{"model": "self-supervised audio encoder (BEST-RQ)", "dataset": "acted Russian speech (Dusha)", "train_examples": 26041, "n_mels": 64, "hop_length": 160, "input": "log_mel", "win_length": 512, "codebook_size": 256, "mask_prob": 0.08, "arch": "conformer", "norm": "layernorm", "activation": "relu", "mlp_ratio": 6, "head_dim": 32, "fused_qkv": true, "qk_norm": true, "inner_norm": false, "moe": "soft", "num_experts": 4, "moe_every": 2, "expert_mlp_ratio": 2, "slots_per_expert": 1, "shared_expert": false, "subsampling": 4, "layers": 8, "width": 256, "positions": "rope", "kernel_size": 15, "residual_init": "none", "optimizer": "soap", "beta2": 0.95, "lr": 0.0014, "beta1": 0.95, "shampoo_beta": 0.95, "eps": 1e-08, "precondition_frequency": 20, "max_precond_dim": 512, "one_sided": false, "adamw_lr_other_params": 0.001, "ema_decay": 0.995, "steps": 7300, "batch_size": 192, "epochs": 53.8, "lr_schedule": "poly", "final_lr_fraction": 0, "warmup_steps": 210, "weight_decay": 0.5, "adamw_weight_decay_other_params": 0.01}
Rows from block 4 of a small self-supervised audio encoder (BEST-RQ), named by matrix and row number. Rows with one number belong to one neuron. Each number is 500 + 40 x the weight over its row's rms, rounded and kept within 0 to 999. All counts start at 0. Numbers have three digits each. After the name is the row's rms in percent of the matrix's.
Before each neuron's rows are labels from the 100 clips, of 14976, where the neuron reaches its highest value: "loudest" is the band of the loudest frequency at the time of the peak. Only what is clearly more common there than usual is listed. The data: acted Russian speech (Dusha). In brackets: how many of the 100, against the usual share in percent.
# fc1: second MLP up (model.blocks.4.mlp.fc1.weight, 1536x256), inputs 74-110
# fc2: second MLP down (model.blocks.4.mlp.fc2.weight, 256x1536, transposed), outputs 74-110

loudest: 4000 to 8000 Hz (30 vs 7.7)
fc1.490 115:491540524537438500505446486543605512462517510557470523503529547577519545468487499461516570511434475425585520517
fc2.490 114:492450414488515511523525453433561471429528499454491474501472490425562449470551496563475496515499535487513557455

loudest: 1000 to 2000 Hz (31 vs 2.9); 500 to 1000 Hz (30 vs 8.8)
fc1.149 122:547502509481493545494545491453512520420585469454565460546612527492481487426488499555549483471481521446590468414
fc2.149 132:541486539494514483482502479503537544465450446492520490464607589505543501511518566475560433487489490469476432441

loudest: 250 to 500 Hz (56 vs 19.9)
fc1.728 111:516520477464561494544574483468411441558538567415523538454487513488562489557487427528508496472497490498439554519
fc2.728 114:513485470550514514502472484412544495545484467515549526537541479526500519444477484439530524474449501474513444399

loudest: 1000 to 2000 Hz (54 vs 2.9)
fc1.582 046:507493494514476519524483513528542481501534519505457513468535547439477505417495569566572502488497483422504463471
fc2.582 044:466500489509497497491364466476538483572397500443527437490515482523459510495564493522453576559499621577513424497

loudest: 250 to 500 Hz (46 vs 19.9)
fc1.328 112:477517489530508510496515550499475485489497444488513430451450562515469422475493493509565454485497520450502447521
fc2.328 108:483440486524493480462437461455540526474524458486494537492485541458476470467451481502498512466468469485484559526

loudest: 1000 to 2000 Hz (25 vs 2.9)
fc1.349 110:485553453465455502477485500529542536505484481602452537465491528539480543476500428477468493503506457502474494490
fc2.349 113:506479505483519593508518432516548429497459493460468480595499501525446426535463508572407543482524557529469454512

loudest: 250 to 500 Hz (49 vs 19.9)
fc1.90 104:572543482489497463472513498488498547524471498517506533522499450538485521571518507532514552422519439479528530514
fc2.90 105:468543501468506523472422535558485514497501486473535534480507505582550473538550444506493477499527539469483447554

loudest: 500 to 1000 Hz (32 vs 8.8)
fc1.388 097:455582482469547477498524543516495466474526471467502509532438560524549494432474467531529442552485474548454482449
fc2.388 101:448472496469450563527489419448538500549468539487552546475455471451533494462503443515529411500493476447548542532

loudest: 4000 to 8000 Hz (25 vs 7.7)
fc1.761 114:473541505463548528476490449464496544523493462492478458461557455491497451510468499548464503500531500520527444493
fc2.761 109:506484457506548491466494489470553457542422422448431500517600470506552546483541537477573465463488517415517485522

loudest: 4000 to 8000 Hz (38 vs 7.7)
fc1.28 121:417459464450478470523519475488466534494439466501458519414505538464428439459490485539457509513489507442460494471
fc2.28 131:519489589512486550474484516521442516464496509451467499505466498451511426473507532490506522584511488506475491466

loudest: 4000 to 8000 Hz (31 vs 7.7)
fc1.44 103:426519524564465506503538456532507493501541500496509537527540620466469437507482400488517445510458508517522539458
fc2.44 104:486522471517494514504439487504517506413421522514472561525519515490570534479513536504503450516541440534539549521

loudest: 1000 to 2000 Hz (45 vs 2.9)
fc1.369 110:535414499524579473458469562512476409417447510402487485477483478569489459438510515484481521461478514416497440503
fc2.369 109:526467486482487543510539561433510496439538473531492524458483489541465498524512517488540508504524482485486466481

loudest: 2000 to 4000 Hz (25 vs 2.2)
fc1.113 114:516537474526490564492463433481486523506435558486498415556570465548529544500529538464483478502552494481541534469
fc2.113 116:493435469415445504491525506447481535509467493495563508452509515569531483436520508528526436556507515457483458426

loudest: 1000 to 2000 Hz (59 vs 2.9)
fc1.471 072:525460465558512472444480470461475443536456428426528514455571572502481530518445537538579480513488528535574486448
fc2.471 073:516548515402507538459483512482458496538559433519485485503489503524479473488480464464421484434473428516431536480

loudest: 250 to 500 Hz (63 vs 19.9)
fc1.68 115:467562467511475470542501454472499490454403512481520456485542497450459510584565538470500484420459493452475446483
fc2.68 110:506546540504474510532491477540499511455511524468467518509516588462508538515475543545511499505458504462485489515

loudest: 1000 to 2000 Hz (28 vs 2.9)
fc1.566 126:573502488528461411399485524488420503512483521542525539515458526574506500511534553520456461458537458439511492485
fc2.566 131:584515489545450463475521485484506459516512541475525548462511480544491555498464561423488575509534499449462514549

loudest: 4000 to 8000 Hz (38 vs 7.7)
fc1.750 122:505467493423527502576427488488469491520553523446441509434582534485536481539495463485491538450572456556540489454
fc2.750 124:553411577461595537518475486482440500471549484589493585461502523506520503538439456473532573432488498516445542503

loudest: 1000 to 2000 Hz (49 vs 2.9); 4000 to 8000 Hz (37 vs 7.7)
fc1.687 091:531525538518566523470521473525508457575513515443503554476428553461465534490557522537459508504521477468514475492
fc2.687 095:577542476508483582450404460501525495521480503487471465529494532505502474477452437374460528522450415482516443539

loudest: 500 to 1000 Hz (47 vs 8.8)
fc1.295 048:599397519482510537509529452434549560525547492477532473493507506487463493479498508464472514452574516439476496410
fc2.295 049:482534502482512525503495488492523501425550538555481445591516462478471444480569504517496529491441568458552526579

loudest: 1000 to 2000 Hz (33 vs 2.9)
fc1.141 114:540503544487528590486468556558519500507534508432429462473554519471508547463545541496477562500513431518518523443
fc2.141 116:524488546527440517533493504499498510452468500438532530507487503434548564505437516524481450473496535534578465405

loudest: 4000 to 8000 Hz (31 vs 7.7)
fc1.536 114:433526505502575471567466466421530513531513529590468501502543527508551480492514492458552513579533494495515541407
fc2.536 115:552489518581535488495551483490569476424476466542433526446470521499510413554472458470539461533505579454535504512

loudest: 2000 to 4000 Hz (35 vs 2.2); 4000 to 8000 Hz (28 vs 7.7)
fc1.385 106:475509511501559470522492490475530486473429500522546557527460367497554418553547528427542500508523504437521484429
fc2.385 104:558519433549517535497527550476514451496533570519531515500465420469471518600551470499464530463582535470554585502

loudest: 1000 to 2000 Hz (28 vs 2.9)
fc1.651 115:514441497479554509482489488449549486483466501508484466541543508544489484492532472466530517526535503469461537422
fc2.651 111:488446432510528527439510527494479510481434521514538538544468448567470490477476459521462543555524517419554473594

loudest: 250 to 500 Hz (67 vs 19.9)
fc1.261 065:544455492551504475478505445528472459537518489456449565436461460517449546503515494503497482517523461491541460574
fc2.261 068:446448516589534459470452525527517552536538424490529568456505473465504524517501488489591511555466518472553609478

loudest: 2000 to 4000 Hz (25 vs 2.2)
fc1.508 110:475492448532504443554557483506625513495479580502547520468489601472434490494465451475468542488489485455544520453
fc2.508 105:483514436455516516557455520511575493520566524483504460561515555481532492459492524485500492551445527504506543512

loudest: 250 to 500 Hz (41 vs 19.9)
fc1.602 119:478532517480531458463508528512428489531520531572505469467498544534481496493437454492447490527498497526558498557
fc2.602 115:508468528582601461496513494542510486495459489461475524514551564424465537554542437566487481427544514475475511521

loudest: 1000 to 2000 Hz (37 vs 2.9)
fc1.17 111:537539441507564459498493497584520534550465524549495488500514527528549555515529476565474509505528488427519546502
fc2.17 108:507472497569477501549535518485534494525427511518502501450471509537472524569513443456410482507448560502438483488

loudest: 4000 to 8000 Hz (27 vs 7.7)
fc1.76 038:471478534527468538521517512488526467502527449500513510537529546486430540468533464554520512514521516418514506431
fc2.76 041:395552418522509527563445582509494531452429500482494508481527509504576492556493522533425474539420516527537524467

loudest: 4000 to 8000 Hz (42 vs 7.7)
fc1.67 108:500492512517488494509611453477566518483470464495511492442498533467582473466442489507557464444507524483495548514
fc2.67 114:494492509544431471522484488487563506515523511444537558460419481394412535538540439514470566471461436458505465530

loudest: 500 to 1000 Hz (35 vs 8.8)
fc1.677 111:520530544491533435536485501459439449526530543484471488446478496478567538558516503476519524409497483503497477462
fc2.677 101:568514517549469540480531435536549464455447484530491460493505511494546489478501459549574503466457541496458534509

loudest: 1000 to 2000 Hz (36 vs 2.9)
fc1.480 104:512521478537619516496544506524491509491475452537457497526554546530458449481472467460475417448439506505520514492
fc2.480 102:496404556519530508398498453510506440434567501503463443557492454475548448567452515498441509517453500516538510630

loudest: 250 to 500 Hz (76 vs 19.9)
fc1.702 112:533475540466540463527558482523506547545587463476585530487523531468483424562473567470500498491461390565565520416
fc2.702 114:504442481489466485487491492508505461543574552411554503489496500451461489548463457498420499532461527510529550519

loudest: 250 to 500 Hz (42 vs 19.9)
fc1.451 107:612550482468485508508497455429505529502563472545497548578488544535447466556559538511519517488496543487530480553
fc2.451 101:485477473520519471506473498443521517523518473518555500547511487469478492513448502555502420474458492499479501532

loudest: 500 to 1000 Hz (36 vs 8.8)
fc1.316 104:497430525548520451489504490481491556475400525530583477434499497564543537489464550457453542519559410472498493446
fc2.316 109:506449513562488509479552446471522484436483503493507569412540547443571482515538450431500540488578541480439519505

loudest: 2000 to 4000 Hz (51 vs 2.2)
fc1.734 040:555546529421480450525445554486504499518502446523494562493487548568446568479502466511464464441525441436490501439
fc2.734 040:523496580471534502424544452537613481532467486467482534465501551431527506500530527500472511486576487479536536526

loudest: 1000 to 2000 Hz (32 vs 2.9)
fc1.624 118:530537493454519565513546496523490454517488429556543494451513532478569483427423525537529496449472470560551468448
fc2.624 111:511467472512491483528547551434547549525456598559484500547481506475458516555515514467538507496442486461509509536

loudest: 4000 to 8000 Hz (31 vs 7.7)
fc1.22 089:480480508561450515499508469584516507529560478452507486477530503468522477489482448444481521470447516509527474501
fc2.22 091:479427485477464523472571531503490576467526513460474526471492541555427599482508422553558497488479493453500529559

loudest: 250 to 500 Hz (47 vs 19.9)
fc1.434 105:488478549575495551509486467525424515495519495553425510468505447492457426480460494466586571457514508574568532515
fc2.434 107:543501512438495423450511507508485545500508553507470517543492549494498574477490439524485514531487499604523540514

loudest: 1000 to 2000 Hz (34 vs 2.9)
fc1.755 036:537469512464537499530512542558511468516458445488501477510506503491520503480484459579503483530498557444508457567
fc2.755 037:484516544468485492501506469528513458515508546439518548511440549470506539493470471475437461449525556477473514543

loudest: 250 to 500 Hz (54 vs 19.9)
fc1.21 120:486450472475546546508442521495506466544546488408482502489554498486485436514502475505575530517450521632547546437
fc2.21 125:573517560544557484503453492450524446524563571457425454485555485561550497557448472484416553516527474530551528469

loudest: 4000 to 8000 Hz (72 vs 7.7)
fc1.99 116:485479535533545536541504500476469509478475445546548515540499497492485517476433421457534451488498524480482538528
fc2.99 109:520456492521489513486521528590552504556457477536613505510498415506539533508522474458502478472523536468467454507

loudest: 2000 to 4000 Hz (29 vs 2.2)
fc1.730 116:458476503558530525531464539491467482474528567426480494511511451439538486486497480425480475520490499406608496462
fc2.730 119:569444508534576513519486524516511556486461494552489478533548564509472551449472536477493517468451484536469580494

loudest: 2000 to 4000 Hz (42 vs 2.2)
fc1.616 107:497575528499477510598465521475454503426491489544555432448516505468457556535593471517490414568533496505518549452
fc2.616 105:508497510450505527493486498506564514574461497434515493546479517523537408453514542483518500464537469478519569468

loudest: 1000 to 2000 Hz (27 vs 2.9)
fc1.134 048:512545454503466452554513491518520521551476473467480537462459504508528512491535574517569469490510508451521480513
fc2.134 043:501410531574480524481467437512508503537473472484533497425463539472475474542598493454492512504550480479466506506

loudest: 4000 to 8000 Hz (32 vs 7.7)
fc1.542 102:483489525531459457484497540541483479519491435561496521486477451457508660537528493443492436567567506453486564489
fc2.542 105:531473549535485481480466508496575539455462439470474490505460488482521546497484496503569514501507443454465478527

loudest: 250 to 500 Hz (42 vs 19.9)
fc1.559 114:532523593451483513521507544487491406505504497476466490549456497510512468468514492563498497592511521436555511530
fc2.559 105:536422520490458520528503515437492454501453490509510551572525469522462560427483512519523574553508455511447482502

loudest: 250 to 500 Hz (43 vs 19.9); 500 to 1000 Hz (26 vs 8.8)
fc1.92 101:481488549556517465491512487542493484459498521467476505505470488484466417495448483445494501505463479412468552510
fc2.92 102:438554412470430581450529492486568471470429457517488487468512500516468468544532425526533490446543465510480458450

loudest: 4000 to 8000 Hz (26 vs 7.7)
fc1.251 044:499439518522391535556475521508497561505527517454516539502490508435478525401483491516509520466518491515561437492
fc2.251 044:554501428506508494458440442457478436421422437542481494433547517503536425497498500421480444547495464509430485451

loudest: 4000 to 8000 Hz (28 vs 7.7)
fc1.89 105:543494551531484495504461448476481490526553469501520447478528511468509511470518522446463453452467565534499507487
fc2.89 104:492458475458501498500439510519489487464445601518517491535453485502527489491552519467534578530533418518493574476

loudest: 500 to 1000 Hz (29 vs 8.8); 4000 to 8000 Hz (26 vs 7.7)
fc1.535 098:485451517478525513531511462550491536453469459513508548499520471498487504476536452434542552475520468539490495481
fc2.535 103:577525496527511480572477541535510455474450500534497462446537542482430443446508483502525460523526548529490537475

loudest: 4000 to 8000 Hz (34 vs 7.7)
fc1.24 036:564450515487534514558497428485486525491413430560503588455536584415478455446567481510526552492468456516522479490
fc2.24 040:483538511515476441478532509449543448550498508515496479474575505516436481541553516509426468530517510545495530525

loudest: 2000 to 4000 Hz (35 vs 2.2)
fc1.759 111:544510496516536560499489519507489504457398415450551538494465502480504562384478423482501435587597507466473546503
fc2.759 108:492460574493500531437531497471528496495516481470505513582512472466458525509491476468498518469538462443498505484

loudest: 1000 to 2000 Hz (29 vs 2.9)
fc1.698 118:511512471495548441442551499446534496521450490511464469480504529497501472511493490513458490502521512530504500494
fc2.698 116:523534442555451543498487492554548520518401560484516540470504519510458563530524560562531509519520505510507488557

loudest: 4000 to 8000 Hz (33 vs 7.7)
fc1.70 103:492536480432528523553549562475507506507592472463539521430507528507461508468517484480542466504505487469512532552
fc2.70 110:497538497495463499534575448489512517507555465549545471448488527527478512534506539541465536452460448558518490481

loudest: 500 to 1000 Hz (50 vs 8.8)
fc1.541 105:535543451486527475527491466581488524477497512503518493498523477460519521532584473465401554520517535459421481509
fc2.541 106:519541561522524526514471482495469551483469533424498561491431519540504577451487524613452488429515463465507554496

loudest: 1000 to 2000 Hz (28 vs 2.9)
fc1.613 059:460580462510525595543510473472522473533579489529500626463492523464509545456472483475537465477480483462491469463
fc2.613 063:521476573505499573494473500504530431509494510512524479487523546501500478557553527550484465474524477524460549560

loudest: 250 to 500 Hz (40 vs 19.9)
fc1.256 033:524446527546444440480435442507478489457570495520475537480422485457437616566557449527568514552529502444444519467
fc2.256 032:545467425481453513459548520542464568480510428548514426489487471553545492554440537452521490486447570516514448471

loudest: 1000 to 2000 Hz (44 vs 2.9)
fc1.13 107:492519436474559507421501539532524480566491468523526471545435445457476502519531467510532487510484521530496510538
fc2.13 107:503459492492543543471526525468486434479501522506473480500555517529471534485546526437459475523526566458481472560

loudest: 1000 to 2000 Hz (57 vs 2.9)
fc1.288 107:472522548501481500486508521609559566530495441550432509512435466468498484455429498489485526464463494532517535452
fc2.288 106:506491547491488514488460535498511519496484545501489527519516464444530467606505451524548458487494473427507482491

loudest: 2000 to 4000 Hz (66 vs 2.2); 4000 to 8000 Hz (31 vs 7.7)
fc1.121 051:516515586445505511531458515477485476505501515524457572504510492490465491415498571453542464486580504516493427516
fc2.121 051:571580462497483435518507468523507522480462472457532501512470547498569460499569534456516625501400557458483487487

loudest: 1000 to 2000 Hz (31 vs 2.9)
fc1.417 105:613470468547488531468489455531408486550466510493541520384497516569467540448521538530557520550497484469402476467
fc2.417 104:479465464500503498492474434521553539494549563532573558481462519580444462525495437459484488532535465452545525564

loudest: 500 to 1000 Hz (45 vs 8.8)
fc1.131 107:458577481441520471450518547556435483535495478435485456428525507525494554473535540509534509478450499496465481526
fc2.131 100:501495505510486515465402464449526551435528513528436530427480508470499579505513521417514465450478491527480553536

loudest: 4000 to 8000 Hz (38 vs 7.7)
fc1.78 103:485467465520506506528551521515472506436463503468513536381546478468371420488587530565466483430484499468476474509
fc2.78 105:514524525502609518541497434508502537447492424539472531488483498531551416479477465487490513511505484518528461518

loudest: 1000 to 2000 Hz (44 vs 2.9)
fc1.461 099:463449469499533541508485525466564472519595487514471457522437516561444522465502507541480475472483464505513436504
fc2.461 096:518478418496426518508519524469556485447446496501499558529413482604477435511442428497558465480542491422476481521

loudest: 2000 to 4000 Hz (38 vs 2.2)
fc1.743 107:497552445482517489501485478482546480483511533538507428580596571443521527451545500581531497514453475496579532477
fc2.743 107:508420464499490472533507566477502458480475559497494507527497464452522422524567497523505478500574529520547496481

loudest: 1000 to 2000 Hz (33 vs 2.9)
fc1.610 107:570489463586485497482480527638498443482457518485459545457431441558520485496458542538624481561498496552512540553
fc2.610 106:505508532521512474505515538443541511542465482533505539460536551547520513427492534562560577483506592505448445551

loudest: 500 to 1000 Hz (35 vs 8.8)
fc1.521 114:425477468522534505533516508561476507607471453489454491526549543498551511532490463466501488459485518503463552507
fc2.521 105:599484483488503511436495503526518520525595488505498515486485519467486484479459509448517479464423530412517465539

loudest: 1000 to 2000 Hz (31 vs 2.9)
fc1.564 117:511471463533566565510551473458574549560523533502510511514498524513509437510452541501490447518518634466532564556
fc2.564 107:466457532521506510488507488479468514497582454479426484484503458451510467486510536527531530497497542521532451438

loudest: 1000 to 2000 Hz (37 vs 2.9)
fc1.558 119:560449488498517513509461521484477485380530459478551482563553562580459557434474529484533505476473461426516482534
fc2.558 117:582478555509457514486480498470491521473427517538486502442516532561511510532481584473444539529519492471355528538

loudest: 4000 to 8000 Hz (38 vs 7.7)
fc1.437 112:558542491505552537540541437529502524505504464469503442503471479450511476506519470492555537500534526468483531569
fc2.437 104:513535498488540453551520516535532497578471427420475480458540452505571552520513490556458468431554500437481456443

loudest: 500 to 1000 Hz (31 vs 8.8)
fc1.441 085:458565503476504528522526551574544472481520477512489569523503446484567507427492502561504506426543565504482469494
fc2.441 088:468513529510464513525545522415473457519547525505494469499488468564543533523559511548529454577538479455537514501