{"train_examples": 26041, "codebook_size": 256, "norm": "layernorm", "qk_norm": true, "shared_expert": false, "layers": 8, "adamw_lr_other_params": 0.001, "epochs": 53.8, "lr_schedule": "poly", "final_lr_fraction": 0}
Rows from block 2 of a small self-supervised audio encoder (BEST-RQ), named by matrix and row number. Rows with one number belong to one neuron. Each number is 128 + 24 x the weight over its row's rms, rounded and kept within 0 to 255. All counts start at 0. Numbers have three digits each. After the name is the row's rms in percent of the matrix's.
After each neuron's rows are labels from the 100 clips, of 14976, where the neuron reaches its highest value: "responds to" is what is common among them. Only what is clearly more common there than usual is listed. The data: acted Russian speech (Dusha).
# fc1: first MLP up (model.blocks.2.ff1.fc1.weight, 1536x256), inputs 0-85
# fc2: first MLP down (model.blocks.2.ff1.fc2.weight, 256x1536, transposed), outputs 0-85

fc1.97 114:130159154117130127132118147104141107127076157131116183120122147107123113113140171124118098107113055140161081159112126119204103121089143094145144128122136162125131087149073114120145177075183085109139123123167106136119137149115118169097089141138173116139117148
fc2.97 113:106171121173135125160137155115183093105112137147122141143123138105145116138109139122112116094093058099113142095126156107153127142102148105095132141143163150122135096193112085127104124135118134123119095110114111096096132136092151123155110148092091128136131142
responds to: emotion: angry

fc1.696 109:152075131140143116103131133137127115079148161163139117125149110119132153125160136131095107113100181144127135125127145130121114117116129151133145170146108118118125157168094166145130132110142114097087105146142082150140150108109127107119164112136129123111115086
fc2.696 106:144183112129113081126108128163116118123119156154148075127119184147125106122098156127158144144113112122116107177148143152136152192169150157120110102146136150136102137140140146134142117150115148131095118119183118104113127129103073149155097122160119142131140133
responds to: emotion: positive

fc1.58 099:124109152128119156129134095126127101148146167150150131114129161142144112094138134119117153062119104117086098131143137120113147131143103149159133129143133126099114171172120108107128126130092158125165122151148095107122091122138118116098130131144112138136100128
fc2.58 100:115162086112119178141120128134099098110079116112114195132104140130114120116112119170082105126131119116130080114126107153136159143160140126119167151146121118158109175096108141116194135155099146132128092146110127126115141119082119118114096164168145099121161121
responds to: emotion: positive

fc1.688 107:167118109127088152078161100162137144099169095145118124140143122124146153131088172113098119156086118154156125109087124112157126121130107120157148175147203138120155159160159110109123130113138149118125153141112139162132126165159129137126089108121146115123118147
fc2.688 110:127139093093121129148101122144087134129088088098143122155127137145126129096122168146123109177151128118093160117094126149159129129163133119093127116077138104142155144136120124116100184084149108119145119134102161130133157104164128145135133128145153099128116121
responds to: emotion: angry

fc1.491 114:105078107079114140150111130150155167132095132158150131130165117079136117125118145143171124163082089082176115128085133118139118138116114118157167150134131144151151137130104112126121139116154110180086098074142119134136117109170111115177127142134200153166123112
fc2.491 104:158112130108107092188127139161136106129117148098164112136090131124140114136141102145088163122148130182146159138119090145114139125116154144147133123119164138081120102061150085107131119138138133164125108091137177130127194129118135131092146172171185116109152167
responds to: emotion: angry

fc1.692 103:103098127106145178153080113168147172147135174111170071162107167128165094155117120115154134165129112138158121129134101117156087116106148101117176135174148121108168118173113159122122142166141119086095154112097097135159150115145126150133113165147150149164111129
fc2.692 099:124137131119096143147104124113112168138103100121138099138134132157141173083113155105110125138135152125139176107119130132122120169146137138149096093079140135168158140131136115124115125140197141149167142070179122090096130066102145144050163160154094112152139150
responds to: emotion: positive

fc1.107 101:117148091104107098122137153172094152139128121111182161169103146145115144146103163124104137148103185088164144124138129048098085119142156130115139105159114146173132137158142141150146176165121132100118125113090104146104143082109128094121182143132151115108139139
fc2.107 100:087108088121105131127137110128108128097134126107142129108102109110142135091132095141088152097145157094115150105081153096138177129117098149085145087111150150134121146147110091131112136145116132165125099125143139120101130115113130096109150093168136118099125165
responds to: emotion: positive

fc1.54 103:161083118109089160134137159097143128122144125094099133143160119107112140157141157123099111128156117131114090126128145118118134154117119118117133103177135098124145105177143157110080154170112158123144113109118138167100121111132091117115148173109100137109123110
fc2.54 103:145147151168143122120117177141155150152124123169112108109156118131125098120110144119103127115128112148129139098125138137101073090122132116097166149144113098142120174100137116162156139149138091122143189100138101091121167094123131145103129143152146097124140122
responds to: emotion: positive

fc1.89 100:120126108114135144122127113132122133102112118110154101099144155154130171133115128148116132148135162129119105169127110128128103120114127118113100133052120137154073135145113114142128162082130154157132146090137162103162108092144122132129144116117135145157152163
fc2.89 104:117123147098108132159162110144147133107132118138131119135099117127138122135094160112118147112133116160105155091127148159134075099106132128142145108134157136159104087142127120114079171142181105182144136086114160130104132157123155144138105170111079109148119119
responds to: emotion: angry; emotion: positive

fc1.191 106:111115083099121127118107143200164115135094124114112104176089136152131096105144094122097115116139162111129119179137116147157121135164138140098148161116113140133082134160113155130101090129146113106151119126103111134116153148144124135118073113137098113095136151
fc2.191 106:158135105136160132121118096164086044141132156137118129118143087126101160101139154090075170104136109171137119141159061075090127155116120088124151113144131132123108120129096171161108126167124136122124130142129110084084104114124171144112145138173108132116108124
responds to: emotion: positive

fc1.722 059:087134155101128132133078141144135091127125101119100146138165108126133129124175101165150109132093122171147099178139137106144083182117124157106096129198122157111113087135079160141096154130135091111115116116126173152127090150132183149135115115142125100087132128
fc2.722 054:132142144133145104102126104154104116185166136170090185112116133141125140171098128121139117089107127111125105114109133128134132121126110156156119131134123126150140145099157097136120152096188143078120116134116095107114164143144135140108167086147135150092170152
responds to: emotion: positive

fc1.9 102:109148119172168165147136134125105107179117121143125131151186099109106146164129140170132105147104117120121098107121105137121123149145139120150098143139163155113137120126122112127163121152074125108144153151172128160120132135141112150135127157108138121153142135
fc2.9 104:150109112110136100100110165116122157137150071157127146151112131130125138100142137123083096149076091123107143151093110091099120150141120116140102126136081124110132103149145100141108117066130150112124100146121141151175062072185167160136164106148166083079107142
responds to: emotion: angry

fc1.122 095:153123121132127140095083129151144130110141106121131119117156131116114127131127121136143147121144111114150138109127140163124107135110134075127124168145081128183114134127124129127086108141138165112095098111194117125129114135150186160145123139127081135158169134
fc2.122 097:136114176132156129153131110142128177171135170120111166175081105124169153075098130146128137146168187125084107120098116163121085158146118129149053106133143127150138126131126132151121092151139142127137127147111168119135130139097126163102142162159129136131119142
responds to: emotion: angry

fc1.383 115:129122121157150151118130111152108118164130146163161121114110130187130158109155177163118120150112100137160121147164136138143113140113102161140102108121111135114127094153106100090179118159122147136147100093108082117114141130115178160112111110107117105118146117
fc2.383 108:116129118115150111140119112154152153137143149102115166129142103119115154131136152147108119118139117118074122086142114131107126121156086109137097135086129100117146146113123147151099136162153106116123138115152145142145130138139144114168129193105144104141129144
responds to: emotion: angry

fc1.177 101:131156092174132097106138116123134135121075128148151146093109163138162132113143139145131159101135180136113087149131145088131162142107119096140106100106131152170110115115151143148150144102110115075115113120108143131162127095122135108096176116134168129123130120
fc2.177 099:111136122119154112154126149126109095134110131144143100113108086118069104100159111135122124143117133126089132119096127129154191079155146132093111108097106158120111160150160134131095135115154110135129136160164100121080122141106128078134120136179135125125123116
responds to: emotion: positive

fc1.706 107:077115121126123200119136120148159103102117168184155103145154186093145131140142147164104116138140154094101140111122071123102095164126143149139117114117127128128158152140164124141116180120154090172105136126106118147096093133156151118149122117102145140124149169
fc2.706 103:098119145131116120105137157092153170101097152105140157123147125109122176144144113166127122163100113092148102126162107133136151092130138117162126103099056140114183187098146144130118132143139102155116083133107112161124128124118136131145128127149143105127098161
responds to: emotion: angry

fc1.240 103:120062140118125078128180160136133120086172096133113141109122150111097145154100130095096094119118102141094131100101134144137124109154119100176118097107111109172132121112170166102148131110138159127126132086118122126127115156135164101163123109168119123166117138
fc2.240 101:118126173091131162142142111087107149126166142139123134152083170116091113108128161122129135131158131119091143090135103140141088123173103142088129104156129103178126075137112144098130131142091167158113152150124128069134153150105137145124124125111099147157139165
responds to: emotion: angry

fc1.481 102:139145100163131114099160079151142125137118118131148099108115118157090115153141101105139141136123141107129116097143124091100178168173170127165130130125099154136141152105145119131140149116058116119101101118137108123124129140156169135108142142127139121106126113
fc2.481 100:142150064122162097132130101130110093157150123102142162072139113150117115121103110160124126161098113114100130176155118084122171124170121118091142122098105166161128112137124123119124077114120105100145087116119103139156105133124131132128148095125145114143102139
responds to: emotion: angry

fc1.280 103:129128083130137113102103160124120108132145143170113140148127133187132114145132134139156126152125118107146120139126149102142172131108133135164112083137098113108100104137147134118163116117133153119171113089105131141143130150148148132124111153139141139129080121
fc2.280 099:101106169144150124152150133151115167090116135122111126112133088108139168124134140146080128142152131112092141108136103144113099133128102094119128175137138099174140157156114159140128147140122094142145110118136110148143101139167134124165133147087115118161117115
responds to: emotion: angry

fc1.368 103:108098121099139164117102090126085122114165160121142113149130120134146168110118162160140147128103118099120099128099074143121127145138164078129090148165116132104145125115144179125074139116151121153134116099142160135154098128151133166179123145129099113135085130
fc2.368 111:139104138121156123128099127095119145121137106061173154119134137149149120071139116152131141136116145169119150107138131103134114168100110124159135135103109068150078104144127141106094121097126096149083111113114167129131145116123088140144121093126108164103108130
responds to: emotion: angry

fc1.560 111:100130138145150142120197118145079140130135137144100136110159146104160145112129123135085146118133120144157105122150155148114155132070111083126125146120119130194142135159118097168125152118146100138117095141139115105153112132174175098127153148134149132141119146
fc2.560 111:133152098191116117142106154147119178105134111118116136115094114153124100151142121102152100121141181114093162142098132122140095128053143098107127080139108116141171143141141144169133168142080083141117149091125098101152104096099104138096093087146169117116127115
responds to: emotion: angry

fc1.676 112:095177152150132183121133112093101124134114136126144095113083100112133138115106154131134097125118127078146101120085117100114133124165123131142120104124113131169128094151153095128094161108119135134119118122132086129133135116137146115161137107140133155116114147
fc2.676 115:129119092108106153141090115166133134154158112115151112132116133140144112114087150165144097116135132115068111110089119136155125082153110131122140114165124076115139103137131068119135159093152118183127127112147152103119112114144142136090136112171131117077129159
responds to: emotion: positive